A small segmentation model, trained from scratch: activation silu.
Rows from block 2 of a small segmentation model, named by matrix and row number. Rows with one number belong to one channel. Each number is 500 + 40 x the weight over its row's rms, rounded and kept within 0 to 999. All counts start at 0. Numbers have three digits each.
After each channel's rows are labels from the 100 images, of 14976, where the channel reaches its highest value: "lies over" is the class under the peak; "responds to" is what is common among them. Only what is clearly more common there than usual is listed. The data: Sentinel-2 satellite tiles (TerraMesh).
# convs0: first 3x3 conv (model.enc.1.0.convs.0.weight, 128x128x3x3, each kernel summed), inputs 64-127
# convs1: second 3x3 conv (model.enc.1.0.convs.1.weight, 128x128x3x3, transposed, each kernel summed), outputs 64-127

convs0.103:548459513445462490538508508486454465462558435497496530474499437516545449614492527515435532505444466420511518530522528433524468470507552472484592472456525550498446407461564516507492570474488525
convs1.103:489537467504503527509486477533437531500499518540526468452486508508462520444473466466534464462522538478517527466568522489565499431447508546506487511541462553506498524545472503491532538513503465
lies over: snow or ice; water
responds to: snow or ice; main land cover: snow or ice

convs0.23:540452512502508530555549476492518534490506518499457485499517522497568486473484511520507536522435459513478503521549575473502507505550475488509530473525596513446461469426497482530541559512508598
convs1.23:509512445449518486491509469487516427515486526475494552465517453517515473526504529501510549480487540499509556457510469503530482419523440494478458470441418488495482514571574558482470622526539385
lies over: water
responds to: water

convs0.50:529512508510493457462539528445508545461537428495526445594553503444465525397540551491547506454519502511503401537497561482511527483566507464448474490550508508470554533442513550485525504464446488
convs1.50:470476448494511499518445497544544447565487556474383522437490465503505451535575492476533516466514556487499510461535514501486411445483464522480450503424479451523468463498458479558518552475564418
lies over: water
responds to: water; flooded vegetation

convs0.42:487496506567453448509472467579483571497477464515518469388483496479470519509452518498514488593464487535515489544534369487486581475524482511505499569500465523482506453548507519461514479521486469
convs1.42:491519448438519496537518493447474455539572508472526494522523482515490533526519398535476524451519477468481486531510515435504430528505589524498528438504577494500460545487547512528436479465526579
lies over: snow or ice
responds to: snow or ice; main land cover: snow or ice

convs0.61:463501510553442476556508451470542460537532462509560475514450595531474521480454455525579587508439475449522466433554546455551492507500605505530502494587565533458473489510471531480465485480491494
convs1.61:528428530510496499463475429535467570433494503492523558547511479442582425487476509549456496551488571507504533484484473561478508489451496485499466462426436498544504489522508514520504480514492478
lies over: snow or ice
responds to: snow or ice; main land cover: snow or ice

convs0.80:478506534526535451499541466499474562523478520481481458484541493506491530493594520442496448535540530540456553505500492563506483541531482561392495444466508537474520508448502494521507482514443481
convs1.80:488551440435507497476497545493494437487517481442549486538536545517520448578440487506497547479551493440429437405507529497489448462434549481521494490531512451493442419477479406524521537528490484
lies over: water
responds to: water; main land cover: water; flooded vegetation

convs0.117:530497538512515581516512447471507529601524491500495462462497446412650499461502533553424480532469501492515473465508446521459557493533491495521436467444534512475443422497511470494539477449433507
convs1.117:550543477455549512471456545547563463533454488470537565473543507509489499517483509536551532501514514474525552459513544489490480450473509509417535504536466475513515566507525512476491552571564445
lies over: water
responds to: water; main land cover: water; flooded vegetation

convs0.89:517490533495509517505473486447480443592481434469499510466431442549507468489542489569529461534529493546405493449605495497495536496472556508394446466486509489519572484558481468578527504471531458
convs1.89:538493482511453505534483518532541576422469584543521461566577487539559490485461496508489504552468539495526521466414537528466522470487575524489526560488505507468475490506473481555511496521481524
lies over: built area
responds to: crops; built area; main land cover: crops

convs0.87:496455559501543519461490497582485478461479446566498563497486490472542423498525501471526485460534427456542501459495536491524458442477486498483511468479496459485467490536513506445566556479521548
convs1.87:522479511550463518585490467488471496500478529463477493499473523487455602511468491522512461446467532555478418528467551515474526505526538446557512519457508489487473419523572532508500509501534472
lies over: trees
responds to: crops; main land cover: crops

convs0.27:531443476475578469465479575375491495477485542446451478561515435483547520444514519504473423432509517551575517551539526516491492493525436485422499479484494460436544423469455450553537447439557446
convs1.27:527505492499519517609509406446536467463564466506551574447453509549457415475482512470592489468472530508501561470544500455460572454519500461487521545494528557446499498515505525429483506458528569
lies over: crops
responds to: crops; main land cover: crops

convs0.99:480531491464438451496468544524504452439509379458552521459489432468463505469523483483486470405484494575495439447490505534536443545522539434522527496518529462464438520395522473483419516434510532
convs1.99:488529537513547436491513403428429522563473534546487487506453517565509520513473516520556490537437528502498521517521480476542506503452484539471474500433505537491541511600528488517557522502503528
lies over: crops
responds to: crops; main land cover: crops; built area

convs0.127:443486623514449448516524538453495503476476438479455518502560435531550504423484541519451521525517494454454503512514476542513484478484457506554493443455464471538594570475520525535507539524479487
convs1.127:455474476498541566487478513437515519519504532514502474471428567504522463510501490486442542558483490486487531495480479468447511541497515454436507546525482509456435486509440583385509490445494502
lies over: water
responds to: water; flooded vegetation; main land cover: water

convs0.122:484529539583518536527470463486539468482516590462463455440540611477518480524451521509405532453507439484489454543503519509464490490515497424541494477568470479530466510467522500427407487454509488
convs1.122:454550511451440509538527441460444503485485483549560508575475535461526564446585486569518460474523471526503461508491526466434542491527515507573506443473481539519512509539557451477523462537470511
lies over: crops
responds to: crops; main land cover: crops; built area

convs0.111:477458497452518532470506505481461533413541577479450505518582439446424477479523475471491490477463489570468427534465430512478519484534413460504496480519507532468551502526488474519532501462467549
convs1.111:568507495516517472451527520550454479516464491505520454483489508546591509507528528542452571434484500481498467414477487426501487483467481551450506508472426501489448453494536535566534532558518497
lies over: water
responds to: water; flooded vegetation; main land cover: water

convs0.57:531498541540481371503576424434462465529462484478456481510586528454497493499514553468528504541519555537486449501462425461507474492572457535558500524514492442490545517456558481496541439560508429
convs1.57:454459445464423519419489542546559441520448534466486528449457464568529419520483438538542502445541535504374453501560528531491479466492483475468486513571525474467461528514435512513540519468537495
lies over: built area; water
responds to: water; flooded vegetation

convs0.76:509512475484534574535455521468453424496533510561473517456495543399604515531469510519469494490441549482497507514513452485485508491479460486521523487427573534574510485445464515500539534440523453
convs1.76:529460481518497446504563471569519532474402482450471527509515520531461427460505507460460514494533452498478514518562500473538496504485505505482499528594435508449464545472503476505469484549528498
lies over: water
responds to: water; flooded vegetation; main land cover: water

convs0.116:531530527459472517466461483471472489547411558433496495497451534478584463482468493478460550445499454485481497514542440491513625530444482441574487498585470508509416526504534549523422471470524464
convs1.116:553474492547480430511497521454536441492520447524522459441513510517526513461535483520563476539465523448581530492406480535506469499552518494441475519427546481448476481446547512512545538525498486
lies over: water
responds to: water

convs0.91:492489507440554481459500535494409559510522588533508502463435356471466494478552465526502510540470515522531480469529401533512521468473448518524479471488542480462493413473479418556519458552463428
convs1.91:483504442453530495506525544454579453539533428525463450560530538541495490501419501498532543463505486496555570481435503476522442523457536515373544498447487543413477542484530497449515558525523531
lies over: crops
responds to: crops; main land cover: crops

convs0.112:546540555568538544459431579513533492465489536501488526433488635489492522455467510523523530529444502541433493497468500538480545516394410451489504444481514546518528445470505477447557533414506515
convs1.112:505461483487572522543516555484490492481481451501515472471498474508566545570544504456501501505573430477450446449585505422482483477545550502554477518557494563541527548529467522522470554554533481
lies over: crops
responds to: crops; main land cover: crops; flooded vegetation

convs0.36:489524486573563553460436480491517449457491547532518495497428632473519550566442485467472524493512510490440503517515484507492479509495518469484531527529474494479439522536534495446464584467553516
convs1.36:507562532449499487503467530487475496493467455470501568544580459569446454473484480522509534520463500534562528531523516497546511485493499475477502535395487478489510536440530516524480513533432520
lies over: crops
responds to: crops; main land cover: crops

convs0.71:575546470535437579488536487547477500512450457478499575486493503444565535475566521509430566492567492541549508460558521492457535524468516465449522492553472466561449569498552483532436517533427518
convs1.71:472493526508537502489562478440547472570564507540401405422513504502431473570497514522529492508443499454489581518543463497566491501490516492500487499467519490333476446490529507487550513484507467
lies over: water
responds to: water; main land cover: water; flooded vegetation

convs0.45:540532469461482460480464442504491528479462472442600487460495452543462420492474510480558525570496474485514460454474483458537485482473561514464458501621490467499426438513481478458495462541549583
convs1.45:398514533431541545484524495489515481459494547458485523466559534533570527454502482484458521484460502410516517516461523467464598497509440472561517451451487574425522492520456568568466497478460530
lies over: snow or ice
responds to: snow or ice; main land cover: snow or ice

convs0.53:554486543477500455457461584467506490521495492474419490494551460567497532483521552498562446468463505451530518494459541559498440492497491518487451411473432433491518511408471500491534540437478487
convs1.53:521508474567500505505516478499456539480469549522493538471494554495448522481505448518499488534520488548463523559578445461561472488483495562546434532624478475418477498517467488492531519480476553
lies over: crops
responds to: crops; main land cover: crops

convs0.62:499468556577444488475466526524516498556494447475544539514436585499524495529534502479542501482537488515484464484584578593503477511501521452572533496486531443548500550479514563547443533539474491
convs1.62:533467463504521582484447522458531500485516496514454439473549473489543538469613471537488544517508536487494471452478466455494436485468492470461505458458457487387543457516507528502480533476455419
lies over: water
responds to: water; main land cover: water; flooded vegetation

convs0.56:468481520472504500466533430445529419484442537480515535475516583561538464489516494511488484438501463482487451479559503495538477484525548457538450455515513494514492469418514549478471480372584487
convs1.56:474540523518511428493502516461460524495529498511471564490426466510443453470413496552560441544499529541483599525514549498506539501482552491440483517445579505502486464550597498500535496522500514
lies over: crops
responds to: crops; built area; main land cover: crops