{"dataset": "Sentinel-2 satellite tiles (TerraMesh)", "arch": "unet", "pixel_unshuffle": 2, "blocks_per_level": 2, "dropout": 0.05, "label_smoothing": 0.1, "learning_rate": 0.015, "max_steps": 9100, "batch_size": 192, "epochs": 24.1, "lr_schedule": "cosine"}
Rows from block 2 of a small segmentation model, named by matrix and row number. Rows with one number belong to one channel. Each number is 200 + 20 x the weight over its row's rms, rounded and kept within 0 to 999. All counts start at 0.
Before each channel's rows are labels from the 100 images, of 14976, where the channel reaches its highest value: "lies over" is the class under the peak. Only what is clearly more common there than usual is listed. The data: Sentinel-2 satellite tiles (TerraMesh). In brackets: how many of the 100.
# convs0: first 3x3 conv (model.enc.1.0.convs.0.weight, 128x128x3x3, each kernel summed), inputs 0-63
# convs1: second 3x3 conv (model.enc.1.0.convs.1.weight, 128x128x3x3, transposed, each kernel summed), outputs 0-63

lies over: built area (32)
convs0.68,206,206,205,160,174,187,187,215,186,145,194,190,181,218,190,159,208,173,196,240,195,185,189,192,198,197,190,204,194,192,197,179,161,186,234,197,198,225,218,205,184,196,195,203,174,185,223,206,216,240,166,181,193,189,195,221,199,234,194,234,176,191,200,185
convs1.68,212,219,207,259,218,191,212,200,213,179,225,196,183,214,193,190,161,232,204,205,205,207,200,161,207,196,208,219,187,194,224,209,193,189,187,215,191,181,199,204,172,203,209,208,265,212,223,182,205,189,206,223,246,204,217,198,219,202,192,216,225,177,175,192

lies over: snow or ice (57)
convs0.34,190,224,218,207,200,220,157,190,207,225,199,200,196,205,173,209,177,182,218,173,208,217,177,242,194,224,210,172,186,190,196,194,190,204,163,162,180,216,162,225,193,160,204,221,226,192,178,174,206,174,232,205,203,205,191,198,206,163,135,187,205,190,185,217
convs1.34,200,225,183,185,197,208,207,213,213,213,178,186,160,217,211,201,231,184,204,189,214,180,189,212,214,188,198,247,218,193,187,189,199,183,182,196,236,193,209,213,223,215,207,157,204,150,176,196,196,206,212,231,213,225,220,189,155,215,198,205,177,218,210,209

lies over: snow or ice (55)
convs0.84,190,230,194,216,197,210,204,202,196,181,216,223,209,201,232,217,191,175,190,163,176,201,203,220,197,202,174,199,180,207,196,253,202,208,214,193,230,206,187,195,131,213,208,214,183,207,175,204,159,137,231,215,191,196,183,234,197,190,210,181,215,186,189,239
convs1.84,176,168,220,171,188,231,209,176,211,198,204,186,174,214,163,195,200,190,177,216,196,219,222,184,191,189,181,219,226,202,182,153,205,185,227,212,187,210,232,236,244,208,212,186,225,177,179,205,233,205,198,217,182,227,202,186,214,213,220,179,172,225,176,175

lies over: snow or ice (33)
convs0.45,207,183,177,202,189,149,221,186,174,170,184,201,195,186,213,188,225,195,194,145,230,196,171,191,218,211,190,195,185,190,171,189,186,189,187,212,209,218,192,206,206,187,176,199,196,184,192,204,185,182,172,204,205,201,225,229,212,170,187,177,175,214,160,185
convs1.45,191,172,187,244,223,211,201,214,194,231,186,227,206,230,209,180,198,229,196,221,188,194,219,209,193,215,159,219,229,196,238,198,177,184,205,169,192,217,218,198,228,192,232,192,210,191,215,160,215,203,192,192,166,223,198,200,211,199,210,206,188,195,201,230

lies over: built area (41)
convs0.89,184,167,221,187,200,202,205,201,218,213,202,191,185,212,188,181,177,180,198,201,184,178,199,212,195,200,216,218,152,191,214,148,192,194,216,157,201,205,189,199,257,219,214,204,220,185,207,211,198,225,163,197,188,190,216,201,202,200,184,202,231,229,198,202
convs1.89,236,237,184,212,241,207,230,198,168,165,179,218,151,211,227,246,189,235,189,200,219,183,186,166,197,213,190,175,211,186,175,212,222,195,189,223,180,197,175,215,187,209,203,199,214,167,200,183,196,189,192,181,215,171,194,197,192,211,214,212,164,176,186,167

lies over: built area (38)
convs0.63,200,209,192,165,200,169,184,187,205,189,186,223,175,154,233,202,193,196,209,231,214,210,188,189,181,224,205,179,200,165,210,230,225,174,160,222,192,169,204,197,220,171,198,191,190,217,201,194,200,167,177,204,165,217,203,208,185,226,219,170,181,209,223,197
convs1.63,188,178,211,219,222,158,232,201,178,194,189,181,192,214,198,161,212,200,182,187,197,186,229,182,185,241,215,220,207,200,205,219,193,229,226,162,184,211,220,212,193,215,212,153,185,186,188,198,209,211,218,184,228,191,153,177,221,220,197,208,203,197,208,207

lies over: built area (40)
convs0.96,183,196,171,204,189,175,187,232,162,133,216,197,185,163,205,185,202,193,204,195,212,193,187,154,202,210,172,198,199,189,215,174,193,200,211,218,232,201,201,211,210,195,172,188,209,205,193,185,171,260,164,206,197,167,194,198,217,194,196,177,185,206,192,220
convs1.96,217,181,220,234,239,190,221,186,184,231,176,191,201,217,212,227,189,229,185,191,194,181,180,207,212,200,203,194,190,196,227,179,209,187,175,208,213,202,212,218,220,185,201,186,207,195,218,231,182,189,209,177,183,195,216,161,191,215,200,197,192,213,196,232

lies over: built area (32)
convs0.92,228,189,187,179,245,197,210,222,190,206,199,214,192,183,203,227,188,191,191,214,239,185,188,164,231,233,222,182,205,174,230,176,187,188,222,188,206,165,183,212,218,148,227,173,173,210,196,214,234,212,174,214,189,203,203,207,212,235,197,219,187,171,187,224
convs1.92,158,195,222,224,200,204,201,183,139,224,218,216,186,208,185,164,192,207,185,184,197,180,186,200,167,198,220,206,174,204,238,201,219,212,199,185,223,189,170,192,219,198,194,199,220,183,210,219,186,202,184,163,184,201,227,189,212,202,182,203,202,218,210,227

lies over: built area (59)
convs0.88,205,188,177,199,228,215,170,211,212,161,173,207,173,184,212,224,192,190,202,220,170,182,195,179,210,190,185,234,195,175,190,180,236,163,214,204,202,202,194,194,204,191,199,181,230,198,207,202,178,180,167,169,180,206,249,207,208,183,173,167,206,191,217,250
convs1.88,206,182,193,211,189,209,217,177,203,216,222,232,203,213,171,186,202,171,191,185,233,223,203,218,163,232,204,180,202,228,229,203,207,227,211,180,218,209,188,216,185,231,212,205,221,192,204,197,236,225,215,222,189,214,197,169,215,200,204,222,187,239,213,165

lies over: crops (38)
convs0.104,214,206,186,201,202,188,200,194,211,208,198,221,223,215,205,208,179,201,196,178,199,183,201,197,220,195,230,202,188,171,238,215,185,194,184,183,227,196,183,208,150,169,192,233,225,229,186,189,142,196,174,192,184,189,226,204,203,179,171,175,180,215,162,221
convs1.104,211,167,191,197,157,175,211,200,207,183,175,153,184,225,200,187,195,214,186,209,172,214,196,195,185,198,170,187,227,196,198,202,184,181,218,193,165,234,219,207,221,216,205,204,223,151,178,214,232,181,212,177,185,198,179,218,200,200,204,172,183,190,232,140

lies over: snow or ice (46)
convs0.126,228,212,171,171,171,191,187,171,175,231,216,216,198,203,204,196,226,189,209,195,211,196,205,191,151,212,239,215,225,202,226,195,212,193,194,202,190,217,178,193,242,217,193,181,201,208,177,207,214,156,215,189,184,223,218,217,183,191,206,201,197,213,226,196
convs1.126,217,195,182,198,250,196,185,224,192,178,159,147,219,224,203,188,212,211,208,221,185,203,213,214,210,206,167,202,194,211,179,218,206,204,219,160,202,213,198,212,190,231,219,195,179,200,215,171,197,219,205,239,231,207,155,193,184,198,217,194,195,185,218,190

lies over: water (42)
convs0.76,212,196,210,215,196,221,168,223,226,234,252,199,226,193,212,198,187,188,209,186,194,183,202,194,218,178,182,217,167,172,220,225,221,225,198,179,218,183,181,204,209,193,184,204,205,189,181,188,167,208,205,217,161,176,169,149,203,220,219,177,176,224,208,199
convs1.76,201,215,212,179,208,198,209,159,193,190,209,242,174,225,163,223,204,175,172,228,181,190,197,188,172,199,178,205,230,212,170,162,194,176,186,198,223,238,187,186,147,200,174,175,187,201,228,215,235,187,193,232,185,181,215,225,217,182,189,176,220,187,214,229

lies over: built area (36); water (28)
convs0.57,201,152,228,207,208,217,189,222,177,201,225,197,212,206,187,200,236,199,205,200,213,181,194,154,202,225,241,175,212,189,166,213,203,199,212,201,180,199,187,181,212,164,194,206,202,205,204,190,196,237,212,223,204,222,179,209,209,183,209,189,209,213,214,169
convs1.57,183,244,194,191,166,163,188,215,183,201,216,212,185,160,188,192,210,187,194,209,205,217,205,204,174,198,179,234,225,196,185,190,217,188,213,217,217,204,176,209,178,213,195,172,196,223,184,208,200,191,236,200,190,205,195,210,193,234,185,212,192,182,217,247

lies over: trees (43)
convs0.87,185,180,185,188,174,164,209,200,212,201,199,197,186,182,194,165,212,159,186,160,198,198,212,190,180,218,189,218,220,231,199,176,201,206,177,247,221,204,173,222,202,192,214,162,206,183,156,187,160,222,167,192,183,172,207,221,217,178,197,195,229,236,153,203
convs1.87,197,188,197,212,242,214,215,188,188,203,197,190,219,226,217,221,207,188,242,207,156,199,164,206,221,221,214,187,169,184,175,239,226,212,214,189,166,224,194,205,231,211,207,196,243,201,243,187,213,195,195,191,219,227,236,207,201,248,194,234,175,199,215,174

lies over: snow or ice (35)
convs0.69,210,201,223,160,218,175,205,181,230,209,248,218,215,220,236,209,199,270,237,191,192,230,218,175,218,202,218,226,240,206,201,237,185,206,200,207,217,184,214,212,200,208,194,186,181,205,198,199,186,194,214,183,216,232,210,205,210,185,236,192,187,206,208,181
convs1.69,212,221,181,183,198,196,182,227,184,154,181,225,210,185,181,176,217,189,168,222,197,178,231,185,170,197,189,154,160,204,150,192,203,206,231,189,194,231,179,163,180,221,193,213,202,162,184,207,190,207,185,222,171,217,198,215,220,178,188,212,233,176,202,200

lies over: built area (37)
convs0.35,186,180,189,185,200,196,184,192,170,169,184,177,169,189,225,202,209,194,207,214,229,168,203,177,206,191,176,198,212,179,222,221,175,168,175,191,214,187,184,175,237,189,183,171,208,191,214,214,187,183,200,191,203,205,209,189,233,199,218,168,196,210,217,192
convs1.35,221,191,156,178,198,198,208,210,236,185,172,218,204,162,199,167,198,173,228,206,199,188,196,236,202,227,222,190,192,213,257,205,249,205,204,214,183,201,201,218,183,234,201,195,189,209,165,207,210,220,207,229,172,154,212,172,174,172,212,210,189,195,184,229

lies over: crops (41)
convs0.74,200,174,192,195,197,188,193,218,144,168,227,178,201,208,186,215,198,155,179,224,191,198,214,149,185,204,211,167,186,166,235,240,170,237,190,211,198,169,214,180,185,218,166,176,225,205,207,199,216,189,180,218,205,199,206,149,210,188,206,204,166,194,214,210
convs1.74,144,189,224,184,204,212,191,206,207,204,193,214,193,205,195,151,197,205,192,191,186,193,184,209,243,186,204,185,255,218,210,202,215,195,200,204,218,193,175,183,204,174,188,239,198,199,190,216,186,203,223,164,198,174,220,230,199,207,190,185,223,177,212,219

lies over: snow or ice (53)
convs0.41,205,209,211,212,203,167,212,186,198,215,188,184,210,208,197,195,192,226,166,166,204,192,235,193,228,199,188,221,191,184,192,205,202,187,208,195,223,197,233,193,187,197,198,251,202,184,185,220,217,164,241,192,220,181,168,152,183,189,200,217,187,192,198,199
convs1.41,177,208,170,178,185,216,200,204,211,213,198,220,177,216,187,180,218,176,206,167,177,186,199,219,226,239,198,173,236,206,221,193,175,187,178,206,224,194,195,185,160,225,195,167,192,201,203,205,205,218,169,226,174,206,187,203,202,184,177,189,225,207,174,220

lies over: snow or ice (37)
convs0.44,158,193,190,222,203,177,189,206,150,169,224,155,214,202,192,248,195,203,179,224,199,208,199,190,178,195,189,198,226,196,177,218,194,196,230,203,203,215,184,214,205,181,215,216,185,216,190,214,199,181,220,204,207,195,186,180,198,222,168,166,176,203,214,174
convs1.44,233,204,177,179,227,222,228,200,198,172,184,215,175,214,201,203,188,186,214,166,208,174,200,179,218,178,206,246,175,193,203,189,219,171,177,193,224,217,218,225,197,230,218,199,180,185,205,181,209,204,222,244,221,226,211,197,210,197,212,216,221,194,183,186

lies over: snow or ice (37); water (30)
convs0.103,206,201,186,180,191,194,233,191,203,181,210,193,235,178,180,213,217,185,201,165,187,199,182,187,190,209,182,224,201,209,233,235,237,184,167,217,216,209,185,193,183,177,209,208,202,183,204,215,169,189,211,157,198,207,210,182,194,172,193,184,224,228,179,216
convs1.103,207,205,199,210,204,194,189,193,208,196,193,191,162,222,188,210,181,210,207,202,212,181,225,226,190,224,223,204,222,218,178,162,184,189,210,169,234,182,157,220,184,227,195,204,184,181,232,155,224,205,169,265,187,193,143,190,255,209,178,199,148,189,204,204

lies over: water (54)
convs0.25,222,197,230,196,201,195,227,215,177,182,179,200,195,222,214,174,200,195,199,198,198,167,218,205,160,169,195,215,220,222,189,181,207,215,201,205,179,203,190,200,227,211,198,220,203,181,242,216,195,195,195,197,243,190,204,202,185,187,199,257,217,175,198,204
convs1.25,187,189,215,165,215,187,191,162,195,199,212,184,228,157,203,227,226,210,222,185,202,172,201,178,222,198,213,216,196,181,211,193,180,167,192,211,186,233,185,189,202,221,216,188,202,170,202,173,177,203,232,210,186,204,182,221,229,200,200,170,175,199,204,187

lies over: crops (61)
convs0.70,169,208,230,225,202,195,199,193,201,193,175,219,197,199,199,180,212,178,179,209,208,179,206,191,177,235,181,212,182,198,158,208,166,252,191,209,184,189,226,193,210,268,193,179,207,214,179,165,236,216,177,196,205,211,199,184,196,201,235,208,196,188,217,180
convs1.70,240,211,185,187,201,185,196,154,208,197,230,194,203,225,203,195,205,204,183,210,224,198,204,210,224,208,249,211,208,184,234,192,208,191,200,193,223,194,193,196,204,190,208,205,187,189,213,209,192,212,184,184,202,179,201,217,199,208,192,214,175,215,197,195

lies over: clouds (60)
convs0.81,212,215,233,164,159,217,218,214,185,230,197,201,191,229,170,171,197,227,192,203,198,208,180,214,215,198,195,178,216,215,180,200,159,191,206,202,186,158,220,200,221,222,188,181,201,203,182,221,222,217,206,223,222,195,210,205,191,209,199,209,171,199,194,187
convs1.81,203,236,204,247,172,185,210,191,189,199,180,200,196,190,195,217,202,186,197,199,158,198,194,189,165,197,210,196,231,198,190,226,197,203,204,208,199,216,179,188,199,221,242,198,246,214,173,192,196,195,215,190,153,184,235,175,190,206,200,175,211,178,218,205

lies over: snow or ice (54)
convs0.38,169,174,172,220,220,207,213,212,166,187,184,184,180,179,200,176,174,205,183,167,209,194,218,162,180,183,169,174,177,161,201,197,185,184,226,205,234,206,212,184,176,195,201,212,220,178,178,215,182,231,197,198,191,167,210,186,217,145,187,217,240,213,132,212
convs1.38,178,209,204,185,191,234,204,181,222,256,197,222,215,211,181,185,218,192,204,220,186,212,195,218,249,227,208,219,244,222,221,187,221,194,204,214,219,229,165,214,195,222,178,174,182,168,216,222,206,161,200,213,172,194,211,173,172,196,179,182,214,194,189,231

lies over: snow or ice (46); water (27)
convs0.97,200,178,179,208,175,213,201,180,160,159,221,184,194,179,200,216,189,196,211,195,182,204,185,168,208,200,157,228,193,222,182,219,205,179,205,198,216,193,209,215,177,206,178,233,194,204,164,207,199,208,216,164,220,234,227,219,215,218,194,261,204,170,209,199
convs1.97,218,225,211,176,232,212,215,234,222,204,214,233,197,187,176,158,209,201,169,164,232,205,222,224,191,196,220,228,222,203,202,165,190,198,210,229,187,190,182,214,172,207,196,184,216,201,221,165,198,200,174,230,169,188,195,176,198,186,223,224,163,226,192,214

lies over: water (38)
convs0.0,239,214,223,202,204,222,178,222,223,202,208,224,242,167,190,216,198,214,205,223,196,207,187,223,215,200,228,173,182,215,210,232,194,219,210,187,203,176,179,184,247,201,209,181,191,203,227,212,217,202,190,164,190,203,206,199,202,221,188,173,195,195,231,213
convs1.0,159,191,173,213,219,170,192,182,185,175,205,199,143,228,204,234,218,180,166,192,210,179,229,188,169,187,207,232,225,179,191,201,219,210,204,188,220,219,179,189,149,189,183,198,173,192,172,192,194,233,209,246,218,178,146,206,194,187,226,188,179,201,195,214

lies over: snow or ice (32)
convs0.61,204,199,202,175,203,219,193,212,177,187,198,205,226,205,196,222,201,207,213,201,164,223,216,186,246,220,202,192,188,200,201,212,200,243,208,217,215,195,158,196,177,165,193,223,176,172,197,217,186,205,228,206,220,211,176,214,226,186,186,209,191,202,178,156
convs1.61,219,190,218,230,215,204,210,186,180,204,221,229,172,192,189,190,233,208,159,196,225,175,213,183,154,197,213,220,203,215,205,203,159,186,197,198,222,252,208,208,219,200,229,195,239,187,169,188,203,202,195,179,154,165,183,187,182,214,201,167,219,194,231,181

lies over: built area (30)
convs0.5,207,198,196,184,180,189,193,190,202,211,157,221,159,188,197,193,187,199,167,216,201,144,203,170,182,213,209,188,200,194,167,162,181,188,213,193,179,189,184,195,220,197,204,175,173,212,201,186,202,226,189,179,191,223,173,251,196,190,187,227,234,165,169,204
convs1.5,234,183,200,215,217,166,214,175,228,181,204,191,214,188,184,188,200,224,209,210,195,233,209,180,223,235,217,193,174,214,173,215,198,202,179,194,214,242,205,159,211,186,226,217,232,173,219,210,201,169,232,192,216,192,225,170,203,220,190,233,247,183,227,201

lies over: snow or ice (37)
convs0.42,159,165,193,224,182,176,179,188,214,110,187,208,209,210,190,235,192,207,223,201,183,200,189,209,199,188,219,179,182,173,182,207,187,198,209,204,195,226,203,225,222,187,203,199,222,230,211,193,200,242,185,194,204,201,202,208,222,193,186,219,176,195,190,197
convs1.42,242,223,185,205,225,194,237,168,182,238,193,165,203,204,198,184,165,190,185,183,224,193,208,194,240,202,182,191,223,211,241,182,221,191,164,234,208,172,197,180,152,209,214,215,189,187,187,191,193,189,210,207,175,207,221,176,198,217,178,203,201,189,228,184

lies over: crops (60)
convs0.12,168,196,168,188,218,209,204,181,172,207,161,204,175,202,202,195,203,156,186,218,188,170,185,188,194,205,221,204,171,182,216,172,179,177,206,196,180,192,210,177,184,142,191,176,159,201,214,203,210,207,189,173,200,202,182,190,223,180,192,188,208,199,209,171
convs1.12,233,193,206,202,203,226,186,222,201,192,200,225,208,187,189,155,175,197,165,178,204,205,223,207,221,206,206,159,200,214,224,223,232,210,200,212,182,185,208,208,206,249,221,231,192,214,196,197,197,192,232,209,190,194,210,183,153,217,219,222,208,211,188,203

lies over: trees (45)
convs0.58,204,183,183,179,156,171,191,201,181,173,201,203,205,188,175,155,180,186,190,210,156,234,208,177,216,194,184,201,168,161,188,175,216,197,175,202,193,206,191,181,185,174,173,178,172,207,219,213,180,204,171,176,209,200,210,210,190,180,215,199,202,198,169,183
convs1.58,205,203,203,196,219,166,209,208,193,204,205,205,214,198,223,233,188,214,162,194,228,200,190,183,200,168,207,178,236,227,216,230,159,198,194,204,179,170,174,195,196,200,179,231,207,193,212,212,192,224,209,240,198,165,162,200,193,187,192,221,168,150,202,212

lies over: clouds (45)
convs0.47,185,224,191,189,193,213,186,164,217,242,212,205,186,233,201,174,230,196,218,210,205,222,168,193,175,214,201,200,216,198,221,221,205,152,177,210,213,181,194,186,181,197,173,211,207,216,199,190,192,176,238,186,235,201,200,233,202,254,184,201,200,177,216,199
convs1.47,232,211,177,224,222,188,200,205,205,152,198,197,195,222,172,206,179,221,202,174,178,169,212,210,226,241,214,228,185,192,162,201,189,201,175,159,189,189,198,216,208,220,213,186,205,205,170,169,204,193,231,185,170,186,213,206,218,199,191,181,231,201,220,203